A small CTC audio transcriber, trained from scratch: norm batchnorm.
Rows from block 5 of a small CTC audio transcriber, named by matrix and row number. Rows with one number belong to one channel. Each number is 50 + 15 x the weight over its row's rms, rounded and kept within 0 to 99. All counts start at 0.
After each channel's rows are labels from the 100 clips, of 14976, where the channel reaches its highest value: "strongest on" is what is common among them. Only what is clearly more common there than usual is listed. The data: short read English sentences (LibriTTS-R).
# convs0: first width-7 conv (model.blocks.5.convs.0.weight, 192x192x7, each kernel summed), inputs 96-191
# convs1: second width-7 conv (model.blocks.5.convs.1.weight, 192x192x7, transposed, each kernel summed), outputs 96-191

convs0.162:65 34 42 56 58 54 45 60 48 47 41 38 75 31 57 38 72 55 41 51 40 48 42 50 54 60 52 33 29 40 37 52 00 59 35 52 52 46 45 25 51 60 63 49 44 46 61 28 43 61 35 41 46 59 39 09 33 58 49 77 45 35 48 43 50 14 46 34 71 55 24 48 27 61 54 52 33 28 38 86 41 54 52 54 19 14 58 52 53 32 42 51 48 35 53 44
convs1.162:31 61 59 66 38 48 58 46 44 46 27 50 34 37 44 51 33 20 53 47 51 27 28 45 45 64 70 65 61 38 45 34 40 38 34 60 66 53 50 44 34 33 54 45 58 69 46 22 47 47 31 52 47 34 40 00 58 30 52 60 57 34 37 53 54 21 65 28 50 58 13 49 54 38 23 55 57 43 47 69 35 27 57 57 39 65 46 50 19 05 47 48 43 28 49 32
strongest on: the word "he"

convs0.78:43 25 45 43 38 74 29 39 03 38 31 71 42 41 51 73 38 33 40 41 39 32 13 46 30 43 45 47 49 64 44 35 05 23 31 61 57 49 57 62 45 40 65 48 48 37 33 30 55 39 61 29 57 46 60 45 42 32 60 74 66 61 62 58 50 63 50 29 40 51 48 52 38 47 59 50 75 33 74 49 64 35 53 61 34 64 41 51 55 32 48 45 52 77 61 50
convs1.78:51 32 28 43 56 36 34 48 47 67 33 76 38 30 53 34 39 66 38 44 55 49 22 53 48 33 41 62 38 78 41 40 63 35 78 39 50 21 50 39 50 39 59 63 34 42 40 67 41 40 15 53 42 35 50 42 55 53 50 51 27 61 54 43 59 42 52 25 41 88 58 45 48 52 48 50 39 61 40 82 43 26 44 24 52 43 41 52 50 38 37 53 40 75 56 62
strongest on: the word "you"; the word "have"

convs0.127:35 66 72 53 36 59 27 57 67 60 32 60 36 26 13 55 40 33 52 24 17 45 64 22 58 63 58 29 41 33 63 26 36 53 71 65 23 58 51 27 62 28 60 54 35 57 29 52 51 57 45 38 44 53 47 53 66 28 57 43 69 39 42 48 44 64 77 40 54 70 28 72 47 23 53 64 41 44 87 57 43 26 61 56 60 17 50 72 58 50 55 53 65 54 49 63
convs1.127:46 56 34 42 64 49 52 44 43 35 45 54 42 47 32 03 36 42 56 41 44 52 54 27 53 55 57 67 29 44 23 38 38 55 35 47 36 30 50 64 54 42 31 47 44 50 51 34 43 37 37 38 61 34 54 39 54 50 38 43 44 49 41 44 55 37 50 53 14 37 14 51 57 60 46 44 61 54 40 52 22 23 81 34 46 23 60 69 28 52 42 80 75 46 22 66
strongest on: the word "we"

convs0.131:60 54 50 68 45 58 57 75 47 45 58 64 45 43 14 34 38 33 58 45 52 63 50 67 34 29 19 61 59 38 07 46 29 55 31 53 45 15 77 43 79 54 20 55 34 27 21 20 50 55 41 21 40 57 52 44 58 33 63 45 48 55 72 46 47 58 41 46 21 48 74 49 40 59 69 47 64 71 33 75 53 47 49 60 48 50 54 49 44 41 52 56 59 51 28 72
convs1.131:47 68 32 70 43 21 37 51 66 54 75 46 36 49 60 68 62 59 58 44 60 49 26 52 37 66 45 43 29 38 61 31 57 62 45 47 68 54 46 60 55 61 26 50 48 44 57 36 54 37 51 29 59 47 65 79 42 28 53 39 19 60 36 67 42 47 41 51 15 10 51 77 43 51 42 38 52 40 29 61 81 71 25 07 51 62 42 54 49 72 71 77 39 49 50 66
strongest on: the word "you"

convs0.167:68 14 68 30 63 72 67 25 63 55 65 32 15 51 33 48 68 50 45 43 38 52 46 46 44 50 37 25 24 66 58 39 41 52 49 59 44 37 67 48 39 50 44 46 42 43 64 47 49 51 49 64 69 41 36 34 52 65 57 49 26 15 00 51 44 34 36 56 53 51 53 62 30 56 59 43 53 32 66 56 53 17 44 51 47 55 63 08 63 27 66 30 53 47 40 48
convs1.167:56 36 41 85 50 70 59 40 61 47 32 43 31 50 14 31 56 66 70 46 52 43 61 46 42 47 43 75 47 61 66 49 54 60 53 46 54 54 32 09 62 44 57 47 55 54 45 42 35 61 34 55 51 45 31 58 67 40 65 38 46 17 51 69 74 34 68 45 63 73 81 40 45 61 59 22 63 49 32 60 53 37 39 59 67 46 70 57 41 54 46 64 67 39 63 35
strongest on: the word "he"; the word "his"

convs0.36:47 71 11 55 49 44 78 41 55 67 41 53 45 51 13 76 47 67 53 39 12 56 50 25 32 66 50 39 59 06 46 61 36 44 55 56 23 58 56 40 63 56 51 55 29 49 57 46 53 29 16 26 65 26 18 72 41 20 55 53 45 50 49 37 65 66 51 47 50 61 57 51 21 40 89 36 54 48 31 43 44 42 52 41 35 54 73 39 23 61 53 64 66 31 43 27
convs1.36:36 44 24 35 54 07 39 62 47 46 65 73 37 62 30 34 27 58 50 40 50 60 39 43 31 76 63 49 67 61 47 42 38 47 57 63 49 63 57 25 46 35 55 54 70 46 59 38 63 54 56 45 56 33 43 58 28 37 30 53 49 23 58 43 48 75 47 26 09 53 29 66 25 27 50 51 52 67 73 44 19 53 31 45 29 48 53 34 50 58 52 71 43 53 38 57
strongest on: the word "we"

convs0.187:56 57 12 48 58 72 30 16 68 56 34 53 57 23 52 55 49 29 42 39 59 35 59 51 43 59 43 41 52 52 45 62 66 67 65 78 40 76 59 24 44 65 23 37 71 66 56 58 54 32 66 59 47 25 55 71 52 22 46 31 49 58 45 50 36 40 38 71 33 50 21 51 46 47 61 20 42 50 58 53 38 49 22 35 44 56 32 56 34 48 53 46 45 46 68 44
convs1.187:41 59 00 67 44 35 33 31 34 31 55 51 50 57 42 36 16 41 35 50 66 58 36 51 24 51 44 38 46 45 50 58 20 41 42 53 53 62 31 63 43 59 41 77 69 64 54 59 30 39 61 42 68 57 51 61 69 20 30 45 66 63 49 58 56 51 59 53 70 68 38 57 66 52 79 42 43 57 51 40 31 71 12 53 61 40 66 70 39 48 50 78 38 71 60 68
strongest on: the word "you"