python train.py --arch="tc_resnet" --model="CTC audio transcriber" --dataset="short read English sentences (LibriTTS-R)" --train_examples=26041 --gain_aug_db=10 --noise_aug=0.002 --n_mels=40 --hop_length=160 --input="log_mel" --spec_augment=false --win_length=400 --tokenizer="char" --vocab_size=32 --norm="batchnorm" --activation="relu" --depths=[2, 3, 4, 2] --kernel_size=7 --stem="single" --widths=[192, 192, 192, 192] --init="trunc_normal_002" --residual_init="none" --optimizer="adamw" --lr=0.0025 --beta1=0.95 --beta2=0.98 --eps=1e-10 --grad_clip=3.0 --steps=10600 --batch_size=192 --epochs=78.2 --lr_schedule="cosine" --final_lr_fraction=0.01 --warmup_steps=310 --weight_decay=0.1
Rows from block 4 of a small CTC audio transcriber, named by matrix and row number. Rows with one number belong to one channel. Each number is 128 + 24 x the weight over its row's rms, rounded and kept within 0 to 255. All counts start at 0. After the name is the row's rms in percent of the matrix's.
After each channel's rows are labels from the 100 clips, of 14976, where the channel reaches its highest value: "strongest on" is what is common among them. Only what is clearly more common there than usual is listed. The data: short read English sentences (LibriTTS-R).
# convs0: first width-7 conv (model.blocks.4.convs.0.weight, 192x192x7, each kernel summed), inputs 128-191
# convs1: second width-7 conv (model.blocks.4.convs.1.weight, 192x192x7, transposed, each kernel summed), outputs 128-191

convs0.108 088 [122 105 139  98 103 107 138  83 138 116 107 136 147 122 116  93 123 113 124 146 119 135 113 105 166 127 147  87 125 116 135 105  60 106 120  98 147 104 104 113 106 100  91 100 166 139 158 152 152 153 115  90 154 132 136 134  86 137 109 104 143 118 117 154]
convs1.108 092 [124 134 145 105 134 108 126  78 122 120 125 122 124 162 107 139 136 129 112  78 137  97 130 106 116 141 130  94 135 169 123 105 146 160 128 195 150 184 124 135  91 149 112 126 127 122 121 102  91 128  99 136 140 113 127  80 104 117 109 103 113 132 159 110]
strongest on: the word "little"

convs0.157 104 [136 141 132 124 149 113 132 152 110 157 115  94 129 136 126 149 125 113 118 122 145 132 135 121 166  97 139 148 122 147 151 141 139 125 119 125 114 107 156 128 136 150 148 122  91 197  85 114 122 163 122 102 121 138  69 135 123 120 117 170 135 142 123 160]
convs1.157 097 [110 124  73  81 124 139 146 148  87 110 145  82 127 128 135 103 138 154  85 122 141 123 120 122 103  95 107 151 107 124 114 103 111 136 114  93 144 107 116  86 143 112 122 141 132 100 117 109 148 100 180 108 143  95  88 141 115 153 156  81 153 118 129 122]
strongest on: the word "not"

convs0.92 110 [107 124 145 133 114 143 134 136 105 134  86 139 151  68 129 124 140 114 123 110 139 129  88 133 111 137  99  99 137 146 114 135 128  97  85 133 138 118 109 103 102 139 121 129 114 161 106 113 115  87 124 112 151 153 122  90 163 121 162 167 147  60 163  91]
convs1.92 106 [134  90 113 122 134 100 110 124  73  84 140 158 146 146 136 128 151 129 155 127 119 134  96 122 141 140 128 155 157  97 109 122 154  97 104 107 116 164 146 136 136 123 107 149 134 112 137 120 128 124 132 146 132  92 124 173 109 174 114 140 141 133 104  84]
strongest on: the word "was"; the word "me"

convs0.131 103 [ 91 105 138 117  99 111 140  75 129  51 109 131  95 140 118 136 102 114 120 135 124 120  95  95 112  43 158  85 134  84 120 104 130 129 145 154 123 149 133 143  91 120 109 117  85 120 105 100  87 137 138 132 170 100 142 129 100 111 166 126 114 115 114 126]
convs1.131 103 [ 66 125 118 132 128 137  82 109 124 147  66 132 137 119 137  64 121 105  98 157 118 108 106 135  96 155 117 153 102 118 123  95 100 129 110 121  94 123  94 156  49 106 132 149  89 133 124 152 109  96 159 100 161  96 119  95 153 102 123 155 121  60 132 146]
strongest on: the word "was"

convs0.129 095 [124 120 133 153  94 104 151 113 170 104  59 130 121 123 109 119 121 124 115 115 136 132 119 138 142  94  99 128 120  96 151 127 111 153  97  85 142 156 125 146 126 119 100 132 132 130 110 112 119 137 130 169 117 134 109 136 115 152 122 118 132 108  99 101]
convs1.129 092 [134 154 106  79 104  71  74 162 108 103 140 143 149 111 138 157 126 118 168 157 110 147 114 121 145  82 114 137 147 132 160 111 128 115 157 129 116 153 128 126 119 132 121 153 113 126 109 117  95 134  78 137 114 137 138 102 155  83 146 137  83 145 109 107]
strongest on: the word "she"; the word "was"

convs0.30 081 [ 96 132 101 119 155 154 145  90 159 144 123 130 115  99  90 105 107 113 122 101 108 150 119  70 114 100  72 183  95 118 187 129 118 146 106 136  95 114 156 126 121 118 153 154  75 118 100 121 143 129 111 131 118 111 139 153 129 120 118 109 158 104 122  99]
convs1.30 102 [151 156 158  95 139 164 104 131 144  87 154 142  96 120 153 124 123 141 151  85 113 122 106  89 127 173 138  78 114  36 114 116  64 127 150 102 128 117 117 122  91 149  60 133 105  94 115 113 117  94 149 119 112 100 122 150 109 101 143 142 148 109 116 126]
strongest on: the word "was"; the word "not"

convs0.101 103 [119 121 142 125 152 140 150 115 160 123 110 126 122 130 136 123 139 128 142 135 181 129  52 133 122 125  67 137 114 131 128 152 128  93  76  83 124 110 152 128 123 138 167 132 122 112 128 121 121 125 156 120 133  90 106 176 141  95 133 102 145 106 118 138]
convs1.101 104 [ 84 118  89 101 103 116 129 109 104 116 105 142 165 120 113  86  86 104 159 123 149 122  85 146 132  97 153 125 116 116  93 137 143  87 176 122 122  76 128 119 128 126 132 117 120 123 133 123 132 117 155 147 120 121  63 113 117 115 141 108 113 117 119 111]
strongest on: the word "never"

convs0.21 094 [122 121 138  98 140 133 110 126  88 139 103 152 153  99 132 120 133 130 169 145 135 112 152 113 129 124  98 105 150  98 151 171 146 138 107 130 109 134 147  92 114 132 121 118 101 139 117 154 117 106 107  78 183 134 135 116  76 147  77 128 143 119  97 123]
convs1.21 095 [105  74  83  93 147 126 155 132 126 106 166 136 107 125 112 104 135 143 168  71 103 155 115  92 182  78 130 151 101 118  77  85 133 117 118 115 100 112 168 109 132 141  92 127 126 137 117 114  91 111 101 115 100 154 188  82 159 127 115 142 153 130 141 101]
strongest on: voice: female

convs0.103 114 [109 106 126 148 141 112 134 102 118  72 103  84 137 156 164 149 104 114 123 148  96  90 111 123 112 154 140  84 113 133  41  82 150 105 136 127 103 135 170 113 124 122 134 141 113 135 150 111 138  76 106  87 148 145 130  78 114 107 125 133 132  61 126 105]
convs1.103 105 [118 118 144 147  85 149  94 102  84  93 122 112 123 127 102 147 120 135 131 162 155  74 129 182 133 147 178 146 115 139  78  86 134 117  76 130 138 114 134 120 106 146 135 144 139 108 166 127 147 145 137 135  98 162  96 116 159 139 116 159 162 124 136 137]
strongest on: the word "said"

convs0.19 097 [141 148 150 103 128 165 122 100 139 145 124 128 147 124 147  98 130 138 117 129 142 113  76 126 150 115  94 137 136 100 118 165 134 113 132 156 135 137  81 147 111 143 153  96 120 169 121 109 149 139 139 121 121  77 129 126  67 125 114 141 139 110 104 147]
convs1.19 092 [ 88 156 152 102 123 128 139  99 118 106 100 149 123 108 140 126 115 116 109 114 148 137  90 119 117 167 122 174  96  98 158 172 122 123 117 108 132 126 141 110 112 125  89 129 110 139 103 130 153 110 118 117  74 120 149 107 113 129 129 136 121 113 168 111]
strongest on: the word "mr"

convs0.111 109 [ 93 125 109 122 143 123 127 135 129  92 145 109  95 136 127 110  93 142 118 162 148 110 159 123 155 164 148 106  85 115 126  97 131 135  87  87 117  91 161 146 157 101  63  62 153  80 164 154 108 153 161 138 118 149 115 105  95 114 160  40 121 137  98 135]
convs1.111 098 [124 131  70 116 138 107 142 147 155  77 152 152 158 135 102 129 177 124 157 133 102 202 119 144  90 104 122 118 101 125 123 131 113 109 138 124 109 121 100 111  98 144 120 172 165 124 152 156 111 110 155 135 118 110 137  86 175 125 137 167  98 108 128 113]
strongest on: voice: male

convs0.8 106 [132 112 141 122 150  89 124 172 111 121 138 115  79 139  98  99 113 137 132 123 164 113 107  74 122 134 144 130 115 148 105 103 145 165 145 152 121 112 100 144 101 120 140  95 144  99 128 115  83 129  91 117 128 138 116 111 123  93  80  84 141 135 156 116]
convs1.8 104 [148 101 120  94 104  58  79 138  92 154 131 150 151 125 130 172 121 103 124 155 137 135 120  85 139 141 137 149 126 138 153 124 128 104 131 115 154 126 127 130 123 133 108 144 113  99  98 136 120  93 111 116 111 142 146 110 163 162 122 119  94 135 145 119]
strongest on: the word "the"

convs0.53 116 [119 158 110  64 129 123 134 159 137 116 131 143 145 158 104 155  72 123 105 123 177 144 143 127 145 104 120 124 104 164 112 130 139 140 116 130 109  95 122 162  73 123 131  90 137 147 130 119 114 138 140 127 104  67 112 125 129  85 190 134 115 119 150 110]
convs1.53 102 [144 149  95  71 139 138 145 148  94 159  91 162 128 142 135 153 156 116 152 144 102 139 166 150 122 147 132 136 152 127 128 150 113 107 126 127 121 134  93 136 106  95 117 103 115 128 171 117 177 101 113 133 167 108 111 158  97 131 100 127 120 106 138 122]
strongest on: the word "not"

convs0.90 096 [130 122 153  89 156 136 140 117 137 114 106 118  77 124 163 134  97 138  77 125 154  90 153 165 139 134  93 120  96 144 125 121 114 118 119 151  95 118 114 176 149 116  83 114 127 111 106 166 160 110  91 105 115 112 100 172 140 162 120 102 116 121 112 127]
convs1.90 089 [126 142  83 142 128  63 104  93  98 157 163 105 112 152 136 127 109 115 106 149 112 108 110  78 115  92  81 132 128 124 101 145 146 137 144  93 139 111 139 111 123 104 143 134 148 111 142  87 104  84 116 156 131  97 155  92 123  79  80  99  94 111 121 115]
strongest on: the word "he"

convs0.37 102 [147 124 153 153 168 102 117 149 148 162 137  90  68 128 113 146 146 160 140  87 120 102 139 122 138 126 110 143 124 131 115  97 161 107 102 141 118  98 135 103 165 166  97 140 127 120 150 147 135 150  91 121 140 148 139 142 163 160 127 169 170 137 123 131]
convs1.37 107 [129 146  66 142 142 106 186 102  69 121 105 128 128 111  93 119 178 109  72 133 128 136 127  85 111 150 109 147 119 158 124  86 133  90 119 131 143  75 132 116 149 136 140 135 139 108  76 148 118 131 113  96 151 161 109  97 119 128 136 152 130 151 122 138]
strongest on: voice: male; the word "to"

convs0.126 092 [145 151 120 113 106 143 134 122 149 149 131 129 105 168 101 111 110 138  88 112 123  69 130 119 154 112 103 111 166 130 132  91 125 149 108 152  77  96  96 113 162 161 147 133 140  75 144 113 158 139 132 155 115 105 120  94  69 136  96 126 130 167  88 135]
convs1.126 096 [114 143 103 136 129 120 164 108 114 162  90 119 121 151 113 124 146  90  98  69 147 134 129 117 122 141  98 142  96 112 124 116 153 131 167 112  92 101 103  87 126 106 134  70 158  97 123 139 140 154 151 133 123 135 117 158 113  92 123  80 113  91 120 121]
strongest on: the word "to"

convs0.68 100 [108 116 126 143 140 117 121 125  39 122 109 112 163 144 136 135 113 126 124 120  95  87 119 130 140 111 123  91 155 173  95  29 103  96 124 121 104 116 107 151 120  64 138 153 150 163 101 131 151 142 136 111 131 149 102 108 139 119 128 148 155  77 113 114]
convs1.68 091 [ 97 166 127 147 109 147 101  93 125 143 113  86 135 156 119 100 133 103 141  82 138 128 145 138 140 102  88 139 140 144  97  83 121 128 145 118 104 105 189  96 107 126 114 121 140 130 107 151 138 115 114  93 144 111 121 113  80 167 110 119 119 119 156 113]
strongest on: the word "the"

convs0.130 095 [138 129  93  96  91  92 148 129 167 102 108 152 163  96 122 122  96  93 107 113  99 134 125 145 143 100 182 124 129 166 186 166  88 123 121 173 104 163 127  72  98 136 126 136 164 167  90 138 155 127 123 152 146 153 145 113 110 124 150 124 102 125 157 107]
convs1.130 097 [125 117  86 142 145 138 104 128 135 115 100 111 137 102 113 136 193 107 124 129 102 129 112 136 125 140  89 120 107 144  89 107 172 120 121 122 103 147  92  83  57  98 132 157 117  82 112  85 162 139 135 150 128 123 112 128 137 100 102 148  82  83 148 142]
strongest on: voice: female; the word "i"

convs0.22 096 [156 123  94 137 132 139 136 115  75 101  64 124 149  82 116 138 148 115 126 133 160 112 166 125 150  95 133 148 124 118 143 124 155  96 112 180 124 107 105 150  60 109 154 126 140 136 124 109 135  91 159 141 117 101 141 125 147 111 115 133  96 145 163 106]
convs1.22 092 [150 151 116 116 136 119 100 123 125 123  91 114 167 112  97 184  93  88 122 154 121  99 161 133 150  91 118  93 126 131  92  97 130  99 108 156 155 109 124 140  94 117 154 130 173 105 135 150 111 145  99 119  77  94 158 134 151 150 120 144 125 133 106 140]
strongest on: the word "you"

convs0.59 107 [132 117 154 150  97 155  95  90 132 145 123 141 161 151 147 144 120 159 136 134 140 138  71 146 135  32 149 128 154 111 137 123 123 143 145 141 104 115 137 122 128  76 157 120 113 145 114 130 163 108 144 165 155  83 118 139 130 172 111 122 131 137 114 175]
convs1.59 104 [161 114  84 156  96  79 144 151 141  87  98 149 143 163 120 127 121 121 152 135 130 146 146 139 128 135  93 110 105 163 115 146 170 108 116 130 120 127 156 125 138 152 119 140 112 140 105 112 127 126 153 164  87  80 136 107 136 126 102 120 119 121 120 139]
strongest on: the word "you"

convs0.143 104 [ 96 114 129 168  77 153 101 138 114 120  91 132 141 128 117 141 160 130 140  86 118 144 128 161 139  92  90  96 129 160  91 128 114 113 128 131 116  58 112  75  79 119 137 144 143 112 118 121 135 133 112 121 130 143  84 109 109 121 162 132 120 112 148 139]
convs1.143 096 [ 73 108 140 138 129 168 144 129  98 130 105 106 154  98 118 155 148 144 156  88 153 135 143 159  84 104 156  71 124 102 126  98 100 124  90 146 112 116  94 113  93 103 132 139 118 149 173 127 171 156 142 120 141 120 120 156 109 139 135  84 147 104 132  91]
strongest on: voice: male

convs0.45 089 [144 101 127 147 172 106 144 118 138 124 172 161  96 130 154  85 144 143 127 115 120 138 117 124 170 136 145 116 131 133 146 119  72  99 105 152 129  73  82 153 109 109 138  56 147 126 160 112 123 160 115  71 112 114  82 126 135 128 134 144 110 133 136 118]
convs1.45 096 [121 134 107 139 136 113 144  58 154 121 118 134  78 106 122 134 124 128 139 145 116 141  79 115 117 158 139 148 134 159  94  82 171 128 148 122 103 132 140 124 164 150 145 155 111 156 158 145 111 122 151  86 133 154 130 143 123 134 141 100  98 153  92 141]
strongest on: the word "i"

convs0.124 103 [131 114 134  92 122 122 152 109 115 102 112 145 110  98 119  90  75 164 126 157 141  83 145 120 103 129  74 141 107 104 106 108 132 134  97 109 137 159 127 129  88 140 117 114 106 138 136 165 116 126  95 121 158 133 118  74 120 136 116 108 124 174 127 100]
convs1.124 089 [151 146 108  81 106 146 122 115 132 106 119 127 130  95 105 101 123 106 139 125  95 152 145 103  72 145 144 115 140 101 134 167  68 105 143 146 127  89 116 141 119  70 107 152  84  85  97 119 139  77 106 141 152 102  68 126 109 112 120 116 128  90 178 100]
strongest on: the word "have"

convs0.191 113 [130 107 126 158  96 111  91 132 131  71 142 144 139 125 135  98 115 158 103 101 143 126 144 106  65 103  79 124 131 109 152 151 119 120 123 139 153 126 140 165 106 104 118 126  82 129 108 117  98  76 140 109 143 108 111 143 125 111  77  92 118 141 118  80]
convs1.191 100 [120 117 134 108 122 127  85 140 167 135 106 122 122 139 139 134 100  83 130  87  87 161 146 107 144 140 144 116  90  88 141 127  99 101 116  98 156 135 159 144  89 149 152 136 130 141 107  96  67 125 110 137 181 102 138  72 117 115 184 131 149 118 176 173]
strongest on: the word "it"; the word "was"

convs0.142 094 [ 93 146 123 119 131 161 110 116 107 106 140 147 117 138 123 104  95 167  85 123  98 141 110 135 151 119 112 131 101 119  95 121  90 120  95 139 127 140 136 140  89 140 162 137 140 146 170 150 122 105 151 173 145 105 163  89 123 125 104 129 173 102 123 121]
convs1.142 093 [138 140 109 132 163 114 121 141 101 146 154 125 157 109 143 100 124 127 103 156 157 107 119 117 132 123 105 129 127  81 125 160  85 131 132 166 202 108 111 134  99 145 115 124 137  85 136 148 146 106 140 133 151 138  97 134  77 106 139 164 150  38 162 120]
strongest on: the word "his"

convs0.86 102 [101 106  84 152 134 124  57 157 117 108 136 124  77 123 142 110  91 194 126 131 139 123 122  81 131 124 132 132 141 159 145 156 168 147 109 156  98 140 145 160 127 106 110 136 103  94 156 143 107  99 110 123 135  95 150 117 148  94  75 111 121 147 161  87]
convs1.86 110 [130 101 110 110 117  97 112 121 104 131 141 132  82 145 141  90 119 112 139 102 103  91 137 111  87 137 122  92  98 116 145 148 136 133 114  51 124  91 126 141 100 135 114  98  87 107 138 117 120  95 132 115 141 130 160 125 153 125 137 118 133 124 155 122]
strongest on: the word "it"; the word "was"

convs0.62 106 [134 131 143 161 124 137 122  96 160 141 111 137 143  87 152 103 120 126  91 101 108 146  91 131 136 126 132 135 137 103 132 141 159  73 146 115 138 146 129 160 135 115 142 111  93 127 109 137 130 114 114 123 132 142 129 162 124 150 134 151 135 139 106 117]
convs1.62 121 [135 139  83 126 106 135 132 137  98  95 138 130 166  81 145 108  95 139 113 134 140 123 143 103 126 131 124 151  95  94 117 147 131 105 120 102 114 134 100 140 140 105 108 126 122 132 114 118 118 122  76 119  84 161 127  83 122 132 113 113  87  76 142 125]
strongest on: the word "you"

convs0.153 098 [132 160 123  91 124 127 131 146 159  95 137 113  86 132 156 160  85 117 123  92 142 142 129 112 133 159 113 119 109 131 113 104 119 130 122 127 129  57  99 151 117 145 108  56 125 106 114 151 146 134 143 135 133 120 128 142 113 108  80  93 105 140 156 132]
convs1.153 110 [131 121 143 143 118 162  89 107 106 131 140 135  76 124 133 126 113 140 104 153 123 137 121 136 112 135 108 154 113  82 139 127 130 111 147 107 106 132 102 144  88 106  55  91  93 153 159 135 115  98 138 127 123 137  83 158 122 133 145 159 122 115 104 120]
strongest on: the word "not"

convs0.176 101 [121 113 176 146 126  99 143 144 182  90 133 105 148 145  90 129 117 115 146 117 121 128 128 142  74 102 110 107 119 134  97 133 149 111 118 113  61 143 143 157  65 134 144 113 133 144 119 166 118 137 121 144 146 165  88 113 142 121 180 134 146 101 160 103]
convs1.176 096 [106  91 125  88 116 129 120 127 111 116  81 125 121  94 153  94 100 125 137 127 118 126 134 121 159 156 102 108 111 123 120  57 143 100 121 121 125  83 125 100  97  90 158  96 128 100 153  85  94  99 143 140 114 108  84 116 116 118 119 113 140  94 126 113]
strongest on: text has "you"

convs0.39 112 [159 113 118 141 137  83 132 110 119 116 116 163 142 142 160 132 163 160 123 121 152 112 114 127 156 109 125  83 141 149 121 147  78 141 112 135  98  86 128 118 123 111 107 146 142 143 147 122 133 152 154 123 128 118 107 155 133 113 120 118 131 115  82 131]
convs1.39 107 [122 114  99 135 142  82 119 118 128 113 131 118 167 143  99 130 134 138 143 136 128 124 111 137 131  94 163 128 103 137 113 105 156  74 121 143 106 188  97 130 141 130 133 118 109 128 138 102 139 104 125 125 118 168 152 103 125 144 140  51 106 101 121 146]
strongest on: the word "her"

convs0.144 104 [151 113 138 135 150 155 119 115 141 131 131 169 116 116  98 133 113 141 140 133 100 111 149 133  78 114 171 144 117 139 117 136  94 122 112 102 147  58 154 117 143 129 149 118 159 138 134 134 124 124 177 109 105 125 107  66 110  87  98 132 129 135 140  99]
convs1.144 107 [ 99 148 113 147 103 121 132 118 159 132 111 118 134 102 135 166 125 100 123 132 161 141 130 123  98  88 141 157 152 143 138 103  94  81 157 157 109  83 122 115 150 112 113 136  81 151 172 130 128 115 116 119 135 152 101 168 103 140  98 148 141 150 121 126]
strongest on: the word "nothing"; the word "think"

convs0.175 109 [130 141 122 166 127 159 136  71  95 110 114 145  88 127 137 132 153 122 115 138 162 116 114  98 130 121  82 131 149 156  99  96  97 112 138 151 111 134 118 152 113 109 104 136 123 117  88 171 130 117 109 154 130 114 141 121 125 106  72 102 125 136 139 135]
convs1.175 105 [164  64 116 118 146 115 168  62 113 137  96 165 161 158 124 111  90 113 103 123 181 126  82 158 127  90  92 121 146 110 143 129 169  95 142 115 114 134 125 158  82 131 109 121  93  84 117 140  91  81 144 137 129  52 133 121 134 155 116 142 124 104 124 121]
strongest on: the word "he"

convs0.61 108 [111 150 104 112 118 137 122 130  96 138 135 123 141 148 109 127 132 114 129  85 149 128 133 147 131  83 162 113 107 137  82 132 103  87  67 140  91  95 148 112 104 125 132 145 143 147 150  83 122  75 132 126 111 121 170 110  86 119 112 125 137  85 123 134]
convs1.61 108 [117 100  88 123 124 134 135 143 176 108  98 114 136 101 106 118 133 117  99  91 171 133 133 140 147 137  84  99 146 150 106 161 148  76 172 136 131 105 115 124 109 152 137  77 123  98 154 120  94  91 126 144 157 116 115  78 101 138 103  96 123 113 141 108]
strongest on: the word "for"

convs0.44 115 [120 124 110 157 123 142  92  88 122  69 115 131 135 134 156 103 117 122 144 133 131 124  58 133 125  96 111 135 147  77 132 110  96 129 142 124 155 102  77 152 134  85 109  80 113 127 120 142 128 101 142 137 135 100 146 132 114 146 178 108 108 135 102 129]
convs1.44 103 [ 95 158 120 124  84  98 127 164 131 132 151 146 142 123  83 126 158  92 147 131 164 128 143 134 142 131  79 146 127 153 109 141 117 109 120 159 106 124 112 142 152 130 147  91 125 139  87 122 121 119 118 151 105  83 171 116 134 114 113 127 147 110 133 129]
strongest on: the word "has"

convs0.17 093 [157 119 142  97 137 128 158 122 125 120 146 113 131 141 117 133 139 126 137 131 160 108 126 103 137 122 131 130 134  88 116 130 140 122 134 145  95 114 148  99 127 115 117  98 142 124  86 155 150 122  89 181 149 122  62  70  83 130  93 100 160 170 109  98]
convs1.17 096 [ 98 107  98 127 130 132 149  91 142 149 118 118 101 125 101 137 120 142 101 101 116 108 172 129 126 142  72 136 151 138 125 111  83 127 117 126  87  94 123 129 130 155 117 123 153 129 125 149 130 132 134 149 115 132 123 113 132 102 118 135 155  81 131 121]
strongest on: the word "well"